python train.py --dataset="photos of plants and fungi (iNaturalist)" --encoder_norm="batchnorm" --encoder_kernel_size=3 --encoder_stem="deep" --encoder_avg_pool_shortcut=false --fusion_encoder_width=256 --fusion_encoder_norm="layernorm" --fusion_encoder_activation="swiglu" --fusion_encoder_fused_qkv=false --fusion_encoder_cross_attention_every=1 --residual_init="zero_last" --lr=0.017 --adamw_lr_other_params=0.00099 --lr_schedule="cosine"
Rows from block 4 of the image encoder of a small model that answers yes/no questions on an image's attributes, named by matrix and row number. Rows with one number belong to one channel. Each number is 500 + 50 x the weight over its row's rms, rounded and kept within 0 to 999. All counts start at 0. Numbers have three digits each.
After each channel's rows are labels from the 100 images, of 14976, where the channel reaches its highest value: "peak at" is the part of the image that holds the peak. Only what is clearly more common there than usual is listed. The data: photos of plants and fungi (iNaturalist).
# convs0: first 3x3 conv (encoder.blocks.4.convs.0.weight, 96x96x3x3, each kernel summed), inputs 0-95
# convs1: second 3x3 conv (encoder.blocks.4.convs.1.weight, 96x96x3x3, transposed, each kernel summed), outputs 0-95

convs0.50:430586529543484588497492523558532572446493496486505454393535429570487510530519498449507573512494427486494498428517492566523542526539418395428441524464494461397513549445479470471464499540528451543471452508485559483470532478484471471415539474430448530449422484660493537448464449397522488405
convs1.50:465501420452507475478426563473561464508424498470484466563472463440446522448503443553524501529482529512479480450487507514515426540498460530477610537508464380431473478535643616510580489545577591427403551562506434470492512462460455554501460419427574434505502487446463479510546522579460496487
peak at: centre

convs0.9:484443470461562488457542573630504458488462450518475411453429445533514465533520446524429461373495464460496524444506450470540542551398400461414444464437485509470494479441401477503507429477466431575394481519508514489543456551439536414461613450470485484530434430502531499479511493487459502489
convs1.9:461383499608503540539567456503478489467458567500548523489492391496548534566422477555567543530484472537445488510538486469482467525479476401534537454463494522497443521490567552491502597523611531659561501479543476549565451446517615532482515473436431465598451500466548520506541498477452453541
peak at: centre

convs0.31:353448516419501575439490451561436458482499494583538489484507503470545547488576520497446556496461493481424520489506486446420474490512543440535527558454469437544580619545375550470561530473502479472473492438489525456492472525549527395453477422436516522477477436449422443602575551472480472491
convs1.31:601442621542538464490527456523475564437468459556439469519528489466523507556344554457522461402502478496588456467489538534518478477537510500503464487453413533572454469464460546511557410451518478482402468449494585459433498532567490565486529493558456489527433536514482492454603491537435538397
peak at: top right

convs0.82:486515499514583451459412514458497554543421535440492573498379559509488543481523574418451555544534502478433500545479458444468461493456463537473544430558500458436447525420472460414488507615413460504437506501485472395437487505520494571487560541437583414426499475423433459471464506442489439514
convs1.82:450531466412533503545527438485499636466409425529482451470500566520464489446492444539485489551508463519487541455452385521529466487496450628478537440504464511498457476531406489495514616426512484574476452624447470459533447455486425583570483476448506482497531568455419506498494462451474413470
peak at: centre

convs0.49:540384490591595454575539473464488520527510499481486438500480529508560461501447512475421440474435491612488377478425533505601441548569425500444467432500530492538424525514497488568545445528511515452486515592475480453457511493582513480521491498572549517489601446485369514510426491553449498537
convs1.49:577479520419568476514441572571483430450477452435451395462394572465515432500459489491485506471554495416418619460482521475528518416492416471504454490380578405516469508530544462551454496455547533575450539460454587534450544433513482454524476493511445499489476402513496491544507462487494534459
peak at: centre

convs0.51:438467444517418518448455519497474529410496548433463451573542445525448562520480440438479495491479516511482463411545482438545502500449496558556526564492465397414515404459409542416388462430472487482472483414450498483503442453418432454529451553450557455461531496532588510443563447519507418486
convs1.51:503542509422511469457553483439506619438529574506511455538585485465550536472482511459494491501584482437532495466553519441582593464542416494484476525440457468379544516533421444471488530508538500540521537454429449504543354507521439529495439526481437533545596418596524483460477454535456511412
peak at: centre

convs0.70:325466489468438453480503477481503507406425517473453515429595425491529563519509458501441548438534503525462518474392459479529430497438480519479528614432460460462504525437406461451451537538472492444555480415504526560457467477458467502490433526520557507487547578440428465465386541483482468471
convs1.70:478609495461465512472469485536523518425449596546505466402478506424484516454410419490496533439526464570550446492467463541434450456532463536483488480461537496480490479413421497540430505562542568392471529582544486343484467490516612549543507455473533450563455463578439480510495472575483471473
peak at: centre