Weights of a small model that answers yes/no questions on an image's attributes.
Model: 10.8M parameters, 96-pixel images, encoder norm batchnorm, encoder activation relu, encoder depths [2, 5, 2], encoder widths [48, 96, 192], fusion encoder width 256, fusion encoder layers 8, fusion encoder activation swiglu.
Training: muon at rate 0.017, 18400 steps, batches of 128.
Rows from block 6 of the image encoder of a small model that answers yes/no questions on an image's attributes, named by matrix and row number. Rows with one number belong to one channel. Each number is 500 + 40 x the weight over its row's rms, rounded and kept within 0 to 999. All counts start at 0. Numbers have three digits each.
After each channel's rows are labels from the 100 images, of 14976, where the channel reaches its highest value: "responds to" is what is common among them. Only what is clearly more common there than usual is listed. The data: photos of plants and fungi (iNaturalist).
# convs0: first 3x3 conv (encoder.blocks.6.convs.0.weight, 96x96x3x3, each kernel summed), inputs 0-95
# convs1: second 3x3 conv (encoder.blocks.6.convs.1.weight, 96x96x3x3, transposed, each kernel summed), outputs 0-95

convs0.45:447507444504505452481503496498515483595541554437443460496483513473501459446565433502462501559525527476488448469438484393475465509455445497515464482517485472515488429450455443509583463518488461501445489530446524493470554492511456501475442515440525553410502534484493439540459542478472507556
convs1.45:521508559520436472506536551471513516504530467566468502473427595499546557496484470474542529469515538478526530494450609485477506515526486495493484477451582439490462516534503533462406477528461496470553546441537504466486488445457440463517508500413538598453461534454526489492488506500447506447
responds to: order Asterales; family: Asteraceae

convs0.88:451482429476481431537469529551472550474487496523433531535526503453530536494508509475529476533447441509533489586497434427468456531544517500476537434502454476485518442503457435472512491482491510529450483500507485414437510534461570447435450501443513483485448511489491545516600422477517448456
convs1.88:482489532456591472543507506394476554446543481497535546490546495494478442475512477466474486567513499437499491463588471510556445534503505482579453474492468455525499493479592499495553504537516464472439468555459556486539484528549526492572460490529459417554532478536514439502529443457499466490
responds to: order Asterales; family: Asteraceae

convs0.43:498429522445470480513470422469396484559496431474527524542397488462444473435550483457490411524467488479480469511448469451452505473451483540527505457531532461499489433466488471528429508486459449461487451442493445489449468459449447490469480473533500486506451520499442544514499538509506446541
convs1.43:438532446567522483516485466463480463521392501492519515512508512476485491417500508486513500511515584507474504526485568511565528446445538583562480470486497576439465539536497496525449485449502499467572477438452466449481509540488531503516476455528511538482512569496484455434457604436547481507
responds to: order Lamiales

convs0.28:517472435511478521440462480513503452473523439502512467514490578516449472520448531381535507452556454426500480525537538484440510445535498515474515509483476451481555483466464491422478483495479458475414474497485484495493528481503452435473416512423467492499487505423476500526413460541583475524
convs1.28:449471533539449437508489421472500525552459495501469485540512450519478426395491472541545486534477499530531413477567551472478456451443593487501530547507434475477467505492552517487514486475545565457576475473519455493540499492582552520469529417465552496485532465464480494533505476487456469506
responds to: order Lamiales

convs0.76:444428527500504524549535442484458519506541529504467506584458513461550506477495513453522433483427545471538513480524552465534490458506493490451471561527422521433514476387417471482519452489545536527532491482489516504565568443566425486521462515433441506502514494486518463491519454450446509502
convs1.76:464457516479557501526626538440445446467517412456492496517533486565543509547527546480466535478515469505510513526466524485557537484528480568405499524479509412469550484484483502482561471487488534552530444484489495485498495450566505472487425572536514560479518477537469456491485522426429509523
responds to: order Asterales; family: Asteraceae

convs0.81:503489439553481458511488547457550539520543409518493460466503499475459495503551477438507550495483449543523512466533490510477485519535463501472484510503463456519483460480485493445547472484464431487493465526449438465388443546437475517491426460509449479357557563540508458531467508534459495472
convs1.81:537552449454498482516501558424500601494487546503478475476499545568437492503538547445465522494455519536517501438535480469441479481464509518487539503472468462492427455545490506552554440590520487488541530488474505422556565549560426489510511475498496437464493436545504526484524447563493477443
responds to: order Asterales; family: Asteraceae

convs0.31:468475507501398463481474530517456446450503486527529535512475510465450501535476480510523505472538536400425460526471447493554411511432564528443476460463507444476526495520419512466471528465516495544468493441445485459520506488473466512488508473507539443460415439504521497455542511403454442505
convs1.31:511493515500455543576526446516507609523495537499534503543527495538469457488474425462507491474517458508527467492447509451485480461415485475501489522474549504461496478559503457560478501548459494569427430432465477488571463414552525529526531499407524552525537449521530543483462477544522564466
responds to: order Asterales; family: Asteraceae

convs0.21:442499505492525525503407491516539456449496497479468500476495514507524464521456499438467449473482445463523470458516501470534525487470432392430531501430496506537507514446518506496553484474568497492428510539416473478497502422569446402457522476453481490564487409483484524561523544470466497530
convs1.21:531507509467528463538541498505541471567512471517485520549472512514457449555481518467457577535535548519499499479443529495561441575477539492423502494469457421517547438483504490455430473456535479545542464432533536487480492442467446475489464447387511505527519523408554500562475483465475469527
responds to: order Asterales; family: Asteraceae

convs0.95:529522493491468471466493470494535471477452564475455568425477526555446556472376482475503504487460603534465548461513564515530445491474471480413469509451513479535498426453471465482530486447512493522543453535465519504453523555543553483474452464494483499517443471463458557451475480476512560461
convs1.95:511536465494516462549539534492469476560468523441462532522513470458475428470525497497458463506535457547467465511478528435473478486507450421519529446421505419499478515528457481475548525486513443507468523438534520510500515443503471486473424475524535490439528450494462516622563443524427416548
responds to: order Asterales; family: Asteraceae

convs0.90:469509523492496403532452445535538477509425497497466480451431522443507474485519502479518501566436506509473557500525528376485470519534555517477463456491505533485423494464478428496544551498434482571470494560506527433427501461490538450447483482527464480491545477515530535426489564507504455536
convs1.90:529533505452470455542455527532473538519424582520471488459500512588455486485498442531480493516536471501453516450449501541536583485495498478547483498503443506548456501521486432571458536446470471526502557456511518493561603424488402478538473479583510479432504467482483513487512430501493525497
responds to: order Asterales; family: Asteraceae

convs0.23:506522545463471502446437507502511550476474518502473467457497460461543503471524524503444426489509514456454503513466499500452464508478453466450501512426542555561528482528381549503501469496478495442451464472429515385492473472439518458473472468494524506436497455514454446580575483488417531489
convs1.23:557568459586483483480533533484507460480477451553456443498492527535487509598484468403563516496520545481540423483470422536529533461501451486468505506474429557448519511545492469428452503488566452518455513538495467501494437491467478532505464504450492450507433548522455540536499519513546569485
responds to: order Asterales

convs0.17:484478495529488480478547550438479522510495463495502504511556448546575511475449511430496506510507499461567510533500542458444516494492456467470531457457429542490535471485403437442491472501521431449475490482484396511514515476460472521483484415382537481501500531480547482486513546478430583542
convs1.17:536501518492509495505483478429461548476495495522481527513515521503550535525608594442484512585516495484579475535511561487578514510519515515509542447499473489531483551465525517528466581548545519471554491513449512499555492550534466545473490553525437470519479515521426475464454447459469539622
responds to: order Asterales; family: Asteraceae