Weights of a small model that answers yes/no questions on an image's attributes.
Model: 10.8M parameters, encoder arch preact_resnet, encoder norm batchnorm, encoder widths [48, 96, 192], fusion encoder layers 8.
Training: 18400 steps, batches of 128.
Rows from block 4 of the image encoder of a small model that answers yes/no questions on an image's attributes, named by matrix and row number. Rows with one number belong to one channel. Each number is 128 + 24 x the weight over its row's rms, rounded and kept within 0 to 255. All counts start at 0. After the name is the row's rms in percent of the matrix's.
After each channel's rows are labels from the 100 images, of 14976, where the channel reaches its highest value: "colour at peak" is the nearest of a few named colours to the mean colour under the peak. Only what is clearly more common there than usual is listed. The data: photos of plants and fungi (iNaturalist).
# convs0: first 3x3 conv (encoder.blocks.4.convs.0.weight, 96x96x3x3, each kernel summed), inputs 0-95
# convs1: second 3x3 conv (encoder.blocks.4.convs.1.weight, 96x96x3x3, transposed, each kernel summed), outputs 0-95

convs0.83 092 [ 89 138  98 114 108 112 148 113 147 122 136 117 126 146 150 109 100 112  89  98 112 155 134 151 106 155 153 187 108 133 134 158 129 163 122 130  98  95 118 143 156 127 119 138  92 119 124 152 163 154 140 190  74 156  65  91 130 122 122 134 106 142 124 125 155 163 131 150 138 145  80  93 101 140  88 119 140 125 131 156 143 127 157 120 145 144 141  85 111 126 124 129 111 161 128 140]
convs1.83 090 [110  96 123 144 126 135 109 128 149 142 118 131 130 101 109 157 118  94  88  78 103  88  86 103 158 116  97 128 100 157 100 108 130 148 121 122 139 125 123 141 109 135 134  94 136 116 122 136 130 154 136 144  39  87 134 147 102 117 159 121 128 106 149 102 118 143 134 149 128  90  89 116 116 143  97 109  83 114 158  95 104 159  90 104 100 124 134 100 103 135  88 118 141  97 106 127]
colour at peak: purple

convs0.14 118 [129 110 104 152 109 106 139 112  91 145 137 137 121 129  89  97 108 147  53 111 107 101 157 107 136 154 115 133 158  90 120 113  88 105 127 125 153 121 158 120 126 113 128  92  93 106 129 133 137 161 104 160 116 124  63 125 130 133 153 137 135 115  79 147 109 144 121 100 131 141 124 142  84 125 165 141 124 176 157 170 149 116 110 118  77 144 104 104 120 127 113 121 116 130  98  96]
convs1.14 125 [115 104 105 138 113 131  99 129 138 118 112 120 112  76  76 102 151 116 136 100  94 106 140  96 115 106 116  84 102 124 161 168  94  99  88 113 113 126 103 116 138 169 103  87 119 108 121 153 108 138 122 182 121 105 113  78 103 127 103 181  79 130 110 106 111 125 115 119 123 127 109 138 122 125 111 103 133 146 125 123 128 115 113 146 119 112 132 120 116 111 105 131  89 131 110 201]
colour at peak: grey

convs0.58 122 [108  98  77 133  73 156 153 121 145 115 111 112 148 131 126 121 149 137 141 153 123 133 144 168  99 137 139 103 112  85 145 100 171 113 160 130 140 120 160  88  77 110 131 128 122  99 149 124 129 104 106 137 152 140 136 139  77 122 138 136 130 131 103  74 142 112 120 146 141 104 121 133 144 138 131 138  99  90 127  68  68  96 161 126 100 131 167 107 122 131 129 140 108 105 142 161]
convs1.58 102 [ 90 132 154 139 144 110 146 127 130 108 116 128 123 160 126 107 102 108 107 122 126 113 130 137 123 134 196 157 134 153 162 130 108 124  98 137 142 162 204 123 149 158 152 111 145 129 121 129 142 126 129 125 123 116 130  87 141 134  97 130  64 103  92 108  63 149 124 131 129 163 131 114  80 151 129 129 106 132 120 121 138 147 170 120 124  71 136 164  93 127 133 106  84 131 138 129]
colour at peak: grey

convs0.20 111 [ 92 122 118 143 127  90 127 205 107 145 133 150 120 115 113 169 128  94 146 104 159 137  85  87 103 141 139 127 112 122 141 111 143 105 131 111 154 127 131 118 122 112 119 136 178 112 108 121 148 155 132 119 131 141  89 150 103 133 162 153 132  90 101  98 154  78 143 132 105 112 131 140 118 110 143 129 100 126 142 125 102 129 104 132 124  96  94  92 109 175 111 169 141 118  85 181]
convs1.20 110 [156 121 108 132 125 141 137 153 137 116  97  99 106 107  85 124 132 127 113 134 136 123 100 130 115 132 188 113 150 105  96 156 132 107 115 105 128 103  83 139 131 164  98  94 154 123 140 150  84 107 111  87 142 125 116 142 119 162 144 109 113 134  79 105 118  89 108  93 157 125  95 111 144 102 114 142 125 164 129 133  86 114 168 121  76 135 110  96 118 187 103 113 145 124 126  94]
colour at peak: cyan

convs0.29 085 [ 81 158 151 104  96 152 132 113 105 141 130 108  83 121 124 152 141 113 125 149 111 121 114 142 113 139  82 133 114 135 121 110 128 136 116 144 133 134 149 141  95 122 143 119  74  90 128 162 127 126  54 126 145 125 110 144  94  97 125 145 107 157  95 125  99 101 150 120 101  48 132 147 112 117 104  90 117 132 112 128  79 119 151  97  96 158 128 104 116 130 166 137 115 138 156 127]
convs1.29 091 [168 131 112 145 132 144  93 124 122  98 126 167 166 111 128 140 127  93 113 118  96 123 159 133 149  97 134  66 132 148 149 138  96 100 169  87 109 146 154 160 127 139 130 132 111 128  90 132 122  70 114 114 152 116 123  97 105 178 134 140  92 103 109 113 100  82 133 148 139 135 151 143 100 149 140 115 136 117 126 108 141 114  71 156 103 108 137 115  94 110 174 128 139 110 157 139]
colour at peak: yellow

convs0.90 085 [145 105 143 142 124 106 103 132 149 129 106 123 153 117  80 103 111  92 135 102 133 143 142 157 133 167 141  91 133 118 102 142  99 131 129 124 127 109 118 135 121 144 146 150  91 115 111  87 124 124 121  86 128  77 107 159  85 134 112 104 108 137 119  99  69 102 150 114 115 118 155  93 112 140  65 117 130 140 133 137 111 132  97  78 128 122 147 100 108  94 164 119 103  88 113  78]
convs1.90 098 [126 107 134 118 140 129  90 126 151  95 102 126 131 147 109 132  92  93 121 106 155 147 139 137 158 197  93  98 134 112 158 134 101 121 138 162 115 129 142  75  95  80 130 114 140 121 125 114 115 133 114 119 131 115 175 134 170 122  87 138 133 184 133 135 130 138 119 137 112 161 115 161 127 160 126  96 157 129 117 152 135 117  70 103 106 121 131 129 133  72 155 166 107 152 117 139]
colour at peak: grey

convs0.77 113 [ 83 123 128 132 127 101 100 131 144 116 134 138 177 143  67 155 125  83  88 132 127 114 127 114 112 136 167 102 101 157 130 119 131 100 100  76 123 101 127 154 121 134 135 148 114 108 126 120 112 102 149 131 118 186 125 112  51 123 117 127 125 100 142 117 121 114 128 151  85 112 117 110  99 123 117 112 101  93 159 102  91 120 151  94  98 102 155  93 137 133 141 152 142 102 117 135]
convs1.77 098 [141 150 135 158  91 105 115 113 136 107 109 128 141  87  66 158 106  99  88 142 143 130 136 158 131 114  82 141 165 138  99 139 117 158 145  99 150 101 155 153 130  61 115  85 102 127 132 107  76 102 124 107 115 124 144 145 129 143 119 107  88 144 151  91 127  89 122 145 138 123 122 121 122 119 112  97 148 102 142 129  95 136  88 102 106 169 135 104 136 133 102 137 110  91 129 132]
colour at peak: cyan

convs0.89 104 [165 129 109 105 101 124 129  85 156 121 133 126  95 164 112 134  71  80 132 124 134 142  90 106 114 147 149 100 155 135 160 104 114 123 144  89 108 174 147 110 133 118 145 118 120 139 122  71 112 156  86 100 128  94 120 102 139 114 108 107 102  95 141 125 115 175 141 150 121  96 143  90 116 140  90 132 113  92 109 111 117 110 155 155 135 120 119 158 119 134 115  75 126 146 101 111]
convs1.89 110 [101 104 119 130 123 110 120 126 125 132 116 144  93  98 163 176  85  81 115 137 124 158  90 142 115 154 140 151 125 127 122 106 172 173 107 108  98 158 119  82 120 119 107 116 134 128 108 163 138 163 114  81 138 127 108 141 155 124  96 163 127 168 129  90 104 126 144  98 118 151 156 175 107 149 128 126 147 121 127 149 158 157 159 134 125 119 145 137 123 175 112  97 161 131  84 127]
colour at peak: yellow

convs0.38 081 [132 125  98 143  84 150  86 150 121 103 112  86 116 105 155  98 119  96  84 132 116 113 122 165 155 132  89 176 114 124 101 126 118 183 109  99  97 121 106 105 125 145 126 174  98 102 148 116 133 128 125 146  91 138 164 134 123  96 114 103 114 129 134 119 118 126 125 145 122 138  82 113 129 158 128 138 125 147 109 142 132 162 109 111  86 126 154  79 110 104  99 122 104  84 125  78]
convs1.38 089 [131 119 129 125 126 140  91  85 145 133 111  87 108 105 124 120 123  86 104  99 118 111 143 104  85 123 134 159  89 189 189 128 118 157 118 109 123 113 133 138 110  83 135 163 177 125 155 149  97 138 114 125 132 102 106 149  93 119 138 145  77 140 168 128 136 165 100 149 104 143 147 109 149 155 128  83 127 156  93 140 142 118 114  92 129 144 148 128 116  90 127 131 148 118 123 108]
colour at peak: purple

convs0.59 113 [ 99 152 132 125 144  94  98 106 134  79 118 161 122 114 117 115 130 125 133 150 124  91 151 143 122  96 138 137  96 110 152 158 125 131 147  95 150 106 127 150 109 116 142 136  85 149 115 156  96 129 156 131 154 115 168 123 101 114  78 121  86 154  97  96 114 141 135 125 112 113  89 139 103 109 110  76 132 136 113 111  85 136 104 107 141 179 127  75 119  94  93 157 102 108  99 128]
convs1.59 103 [138 186 118 130  90 100 129 126 122 123 168 182 147  98 107 151 139  75  96 108 140 108 145 151 124 169 108  95 111 108 146 111 120 131 126 143 110  99 120 155 126 113 105 152 119 170 109 127 124  98 131 158 122 103 107 144 101 118  81 147 124 124 149 146 137  99 149 167 114 133  74 118  86 144  96 134 133 191 114 164 127 115  96 114  95 133 148 103 154 126 117 121 131 125 144 114]
colour at peak: grey

convs0.40 102 [121  87 134 139 155 127 148 131 149 121 112 133 148 133 130 141  96 124 108 176 134 147 103 135 134 126 182 107  98 141 127 159 114 129 126  99 133  96 140  71 117 137 141 100 122 102 120 132 127  97 126 126 109 137 119 140 116 110 113 123 101 181 133 101 101 108 160  73 145 164 145  99 108 141  84 116 174 110 133 161 121 153 145 107  97 122 113  91 124 122  96 139 148  96 131 205]
convs1.40 096 [109 116 122 122 130 158 140  92 136 122  89 123 123 143 132 104 130  75 104 142 151 127 155  82 168 144 133 113 137 180 157 113 102  85 159 160 153 136 139 124 140 121 147  92 110 128 109 141  99 152 105  98 153 122 126 113 130  93 121 130 150 164 104  87 115 123 148 123 104 171 111  94  88 153 112 105 166 114  97 144  71 142 128 128 141 140 127 116 118 135 156 147  84 164 157 122]
colour at peak: grey

convs0.46 091 [118 140 134 155 200 115 127 124 115 109  71 172 108 123  65 110 113 111 166 142 150 114 119  84 115 159 164 125 143 149 136 152  97 112 137 168 140 129 141 107 133 112 128 161 117 138 152 119 116 128 111  93 133 137  73 166 126 111 141 148 134 154 113 142  83 129 159 142 142 101 155 132 109  88 113 121 130 105 118 146 105 156  94 133 122 130 127 141  88 127 133 159 131  98  88 129]
convs1.46 096 [126  75 133 110 148 129 122 109 107 101  84 121 107 129  91 162 153 163 162 161 155 116 144  95 125 137 124 152  91 117 139 102 123 111 118 139  73 146 157 109 163 153 111 130 119  88 121 100 147 110 148 153 177 120 149 145 148 127 144 109 157 154  99 116 114  97 116 112  85 113 118 147 121 112 128 114 145 146  97 111 153  94  76 124  99 119 130 149 128  99 147 162  82 140 156 121]
colour at peak: yellow

convs0.10 094 [121  96 138 137 148  86 155 126 100 131 157 119 119 119 111  85 154 170 110  65 109 103 123 130 118  87 140  90 136 130 121 118 118 148  98 119  90 157  94 143 129  71 111 155 145 118 137 102 104 119 102 122  95 163 160 134  82 133 136 116 122 138 120 125 140 118  97 133 143 179 110  88 130 108 128 132 113  99 101 145 144 139 113 112 103 128 145  90 143 138 119  76 110 129  97  88]
convs1.10 071 [ 86 122 142 155 104 132 133  93 169 123 166 160 125 136 121 102 108 163  98  95 105 125 131 113 124 149  89  79 141 164 160 138 129 115 127 130 135 159 146 100 137  86  74 120 151 163 122 133 120  81 152 128 113 119 142 129 156 127 138 110 123  76 160 107 106 116 133 141 134 121 137 156 152  65 135 122 140 119 139  89 182 135 128 133 127 123 115 128 145 166 157 111 131 106  92 152]
colour at peak: yellow

convs0.4 096 [110 127 129 153 130 104 144  97 125 136  94 106 130 109 152 128 126 105 132  78 153 157 125 126 179 156 138 110 119 135 126 143 143  79  79 104  84 124 110 124 150 126 122 106 117 173  70 124  95 154  74 117 122 109 130 129 154 117 119  87 120 139 108 128 130  79 135  96 107 128 145 120 139 104 116 109 127 180  83 111 182 142 134 129 137 141  88 146 139 142 112 135  98 151 124 147]
convs1.4 098 [138 114  96 132 155 107 122 103 127 138 101 104 127  82 122 138 122  92 154 128 137 102  85  84  74 153 128 112 130 124 108 144 180 122 158 114 102 132 131 126  99 113  98  95 100 127 164 119 162 147 164  95  99  94 103 149 137 142  91 115 123 160 139 130 131 181 118 151 119 124 113 115  83 117 109 123 104 147 102 111  96 132 177 110 120 137  87 133 115 137 107 128  99 127 105  86]
colour at peak: yellow

convs0.12 109 [160 146 126 156 137  99  75 131 132 139 126 121 133 120 108 169 166  96 130 124 119 122 109 122 104 120 141 102 123 152 114 139 133 198 114 137 122 181 126 119 106  93  94 145 112  95 142 118 109 118 127 113 134 118 142 120 140  83 105 125  90 119  67  77  97 140 119 100 159 131 145 107  83 139  99 119  89 111  87 126 127 126 122  92 159 130 153 129 136 116  80 116 153 112 113 139]
convs1.12 114 [139 178 136 100 128 149 145 110  62  80 136 188  92 118 143 118 118 153 126 125  99 153 116 125 102 127 127  97 141 146 121 113 124 153 138 129 108 185 145 111 134  60 126 130 139 132 148 141 108  94 116  98 108 104 121 138 180 106 132 115 116 155 140 104 135 115 102 151 137 145 113 104 137 152 166  98 158 160 143 113 127 130 140 149 159 140 141 156 127 112 145 133 188 140 127 134]
colour at peak: yellow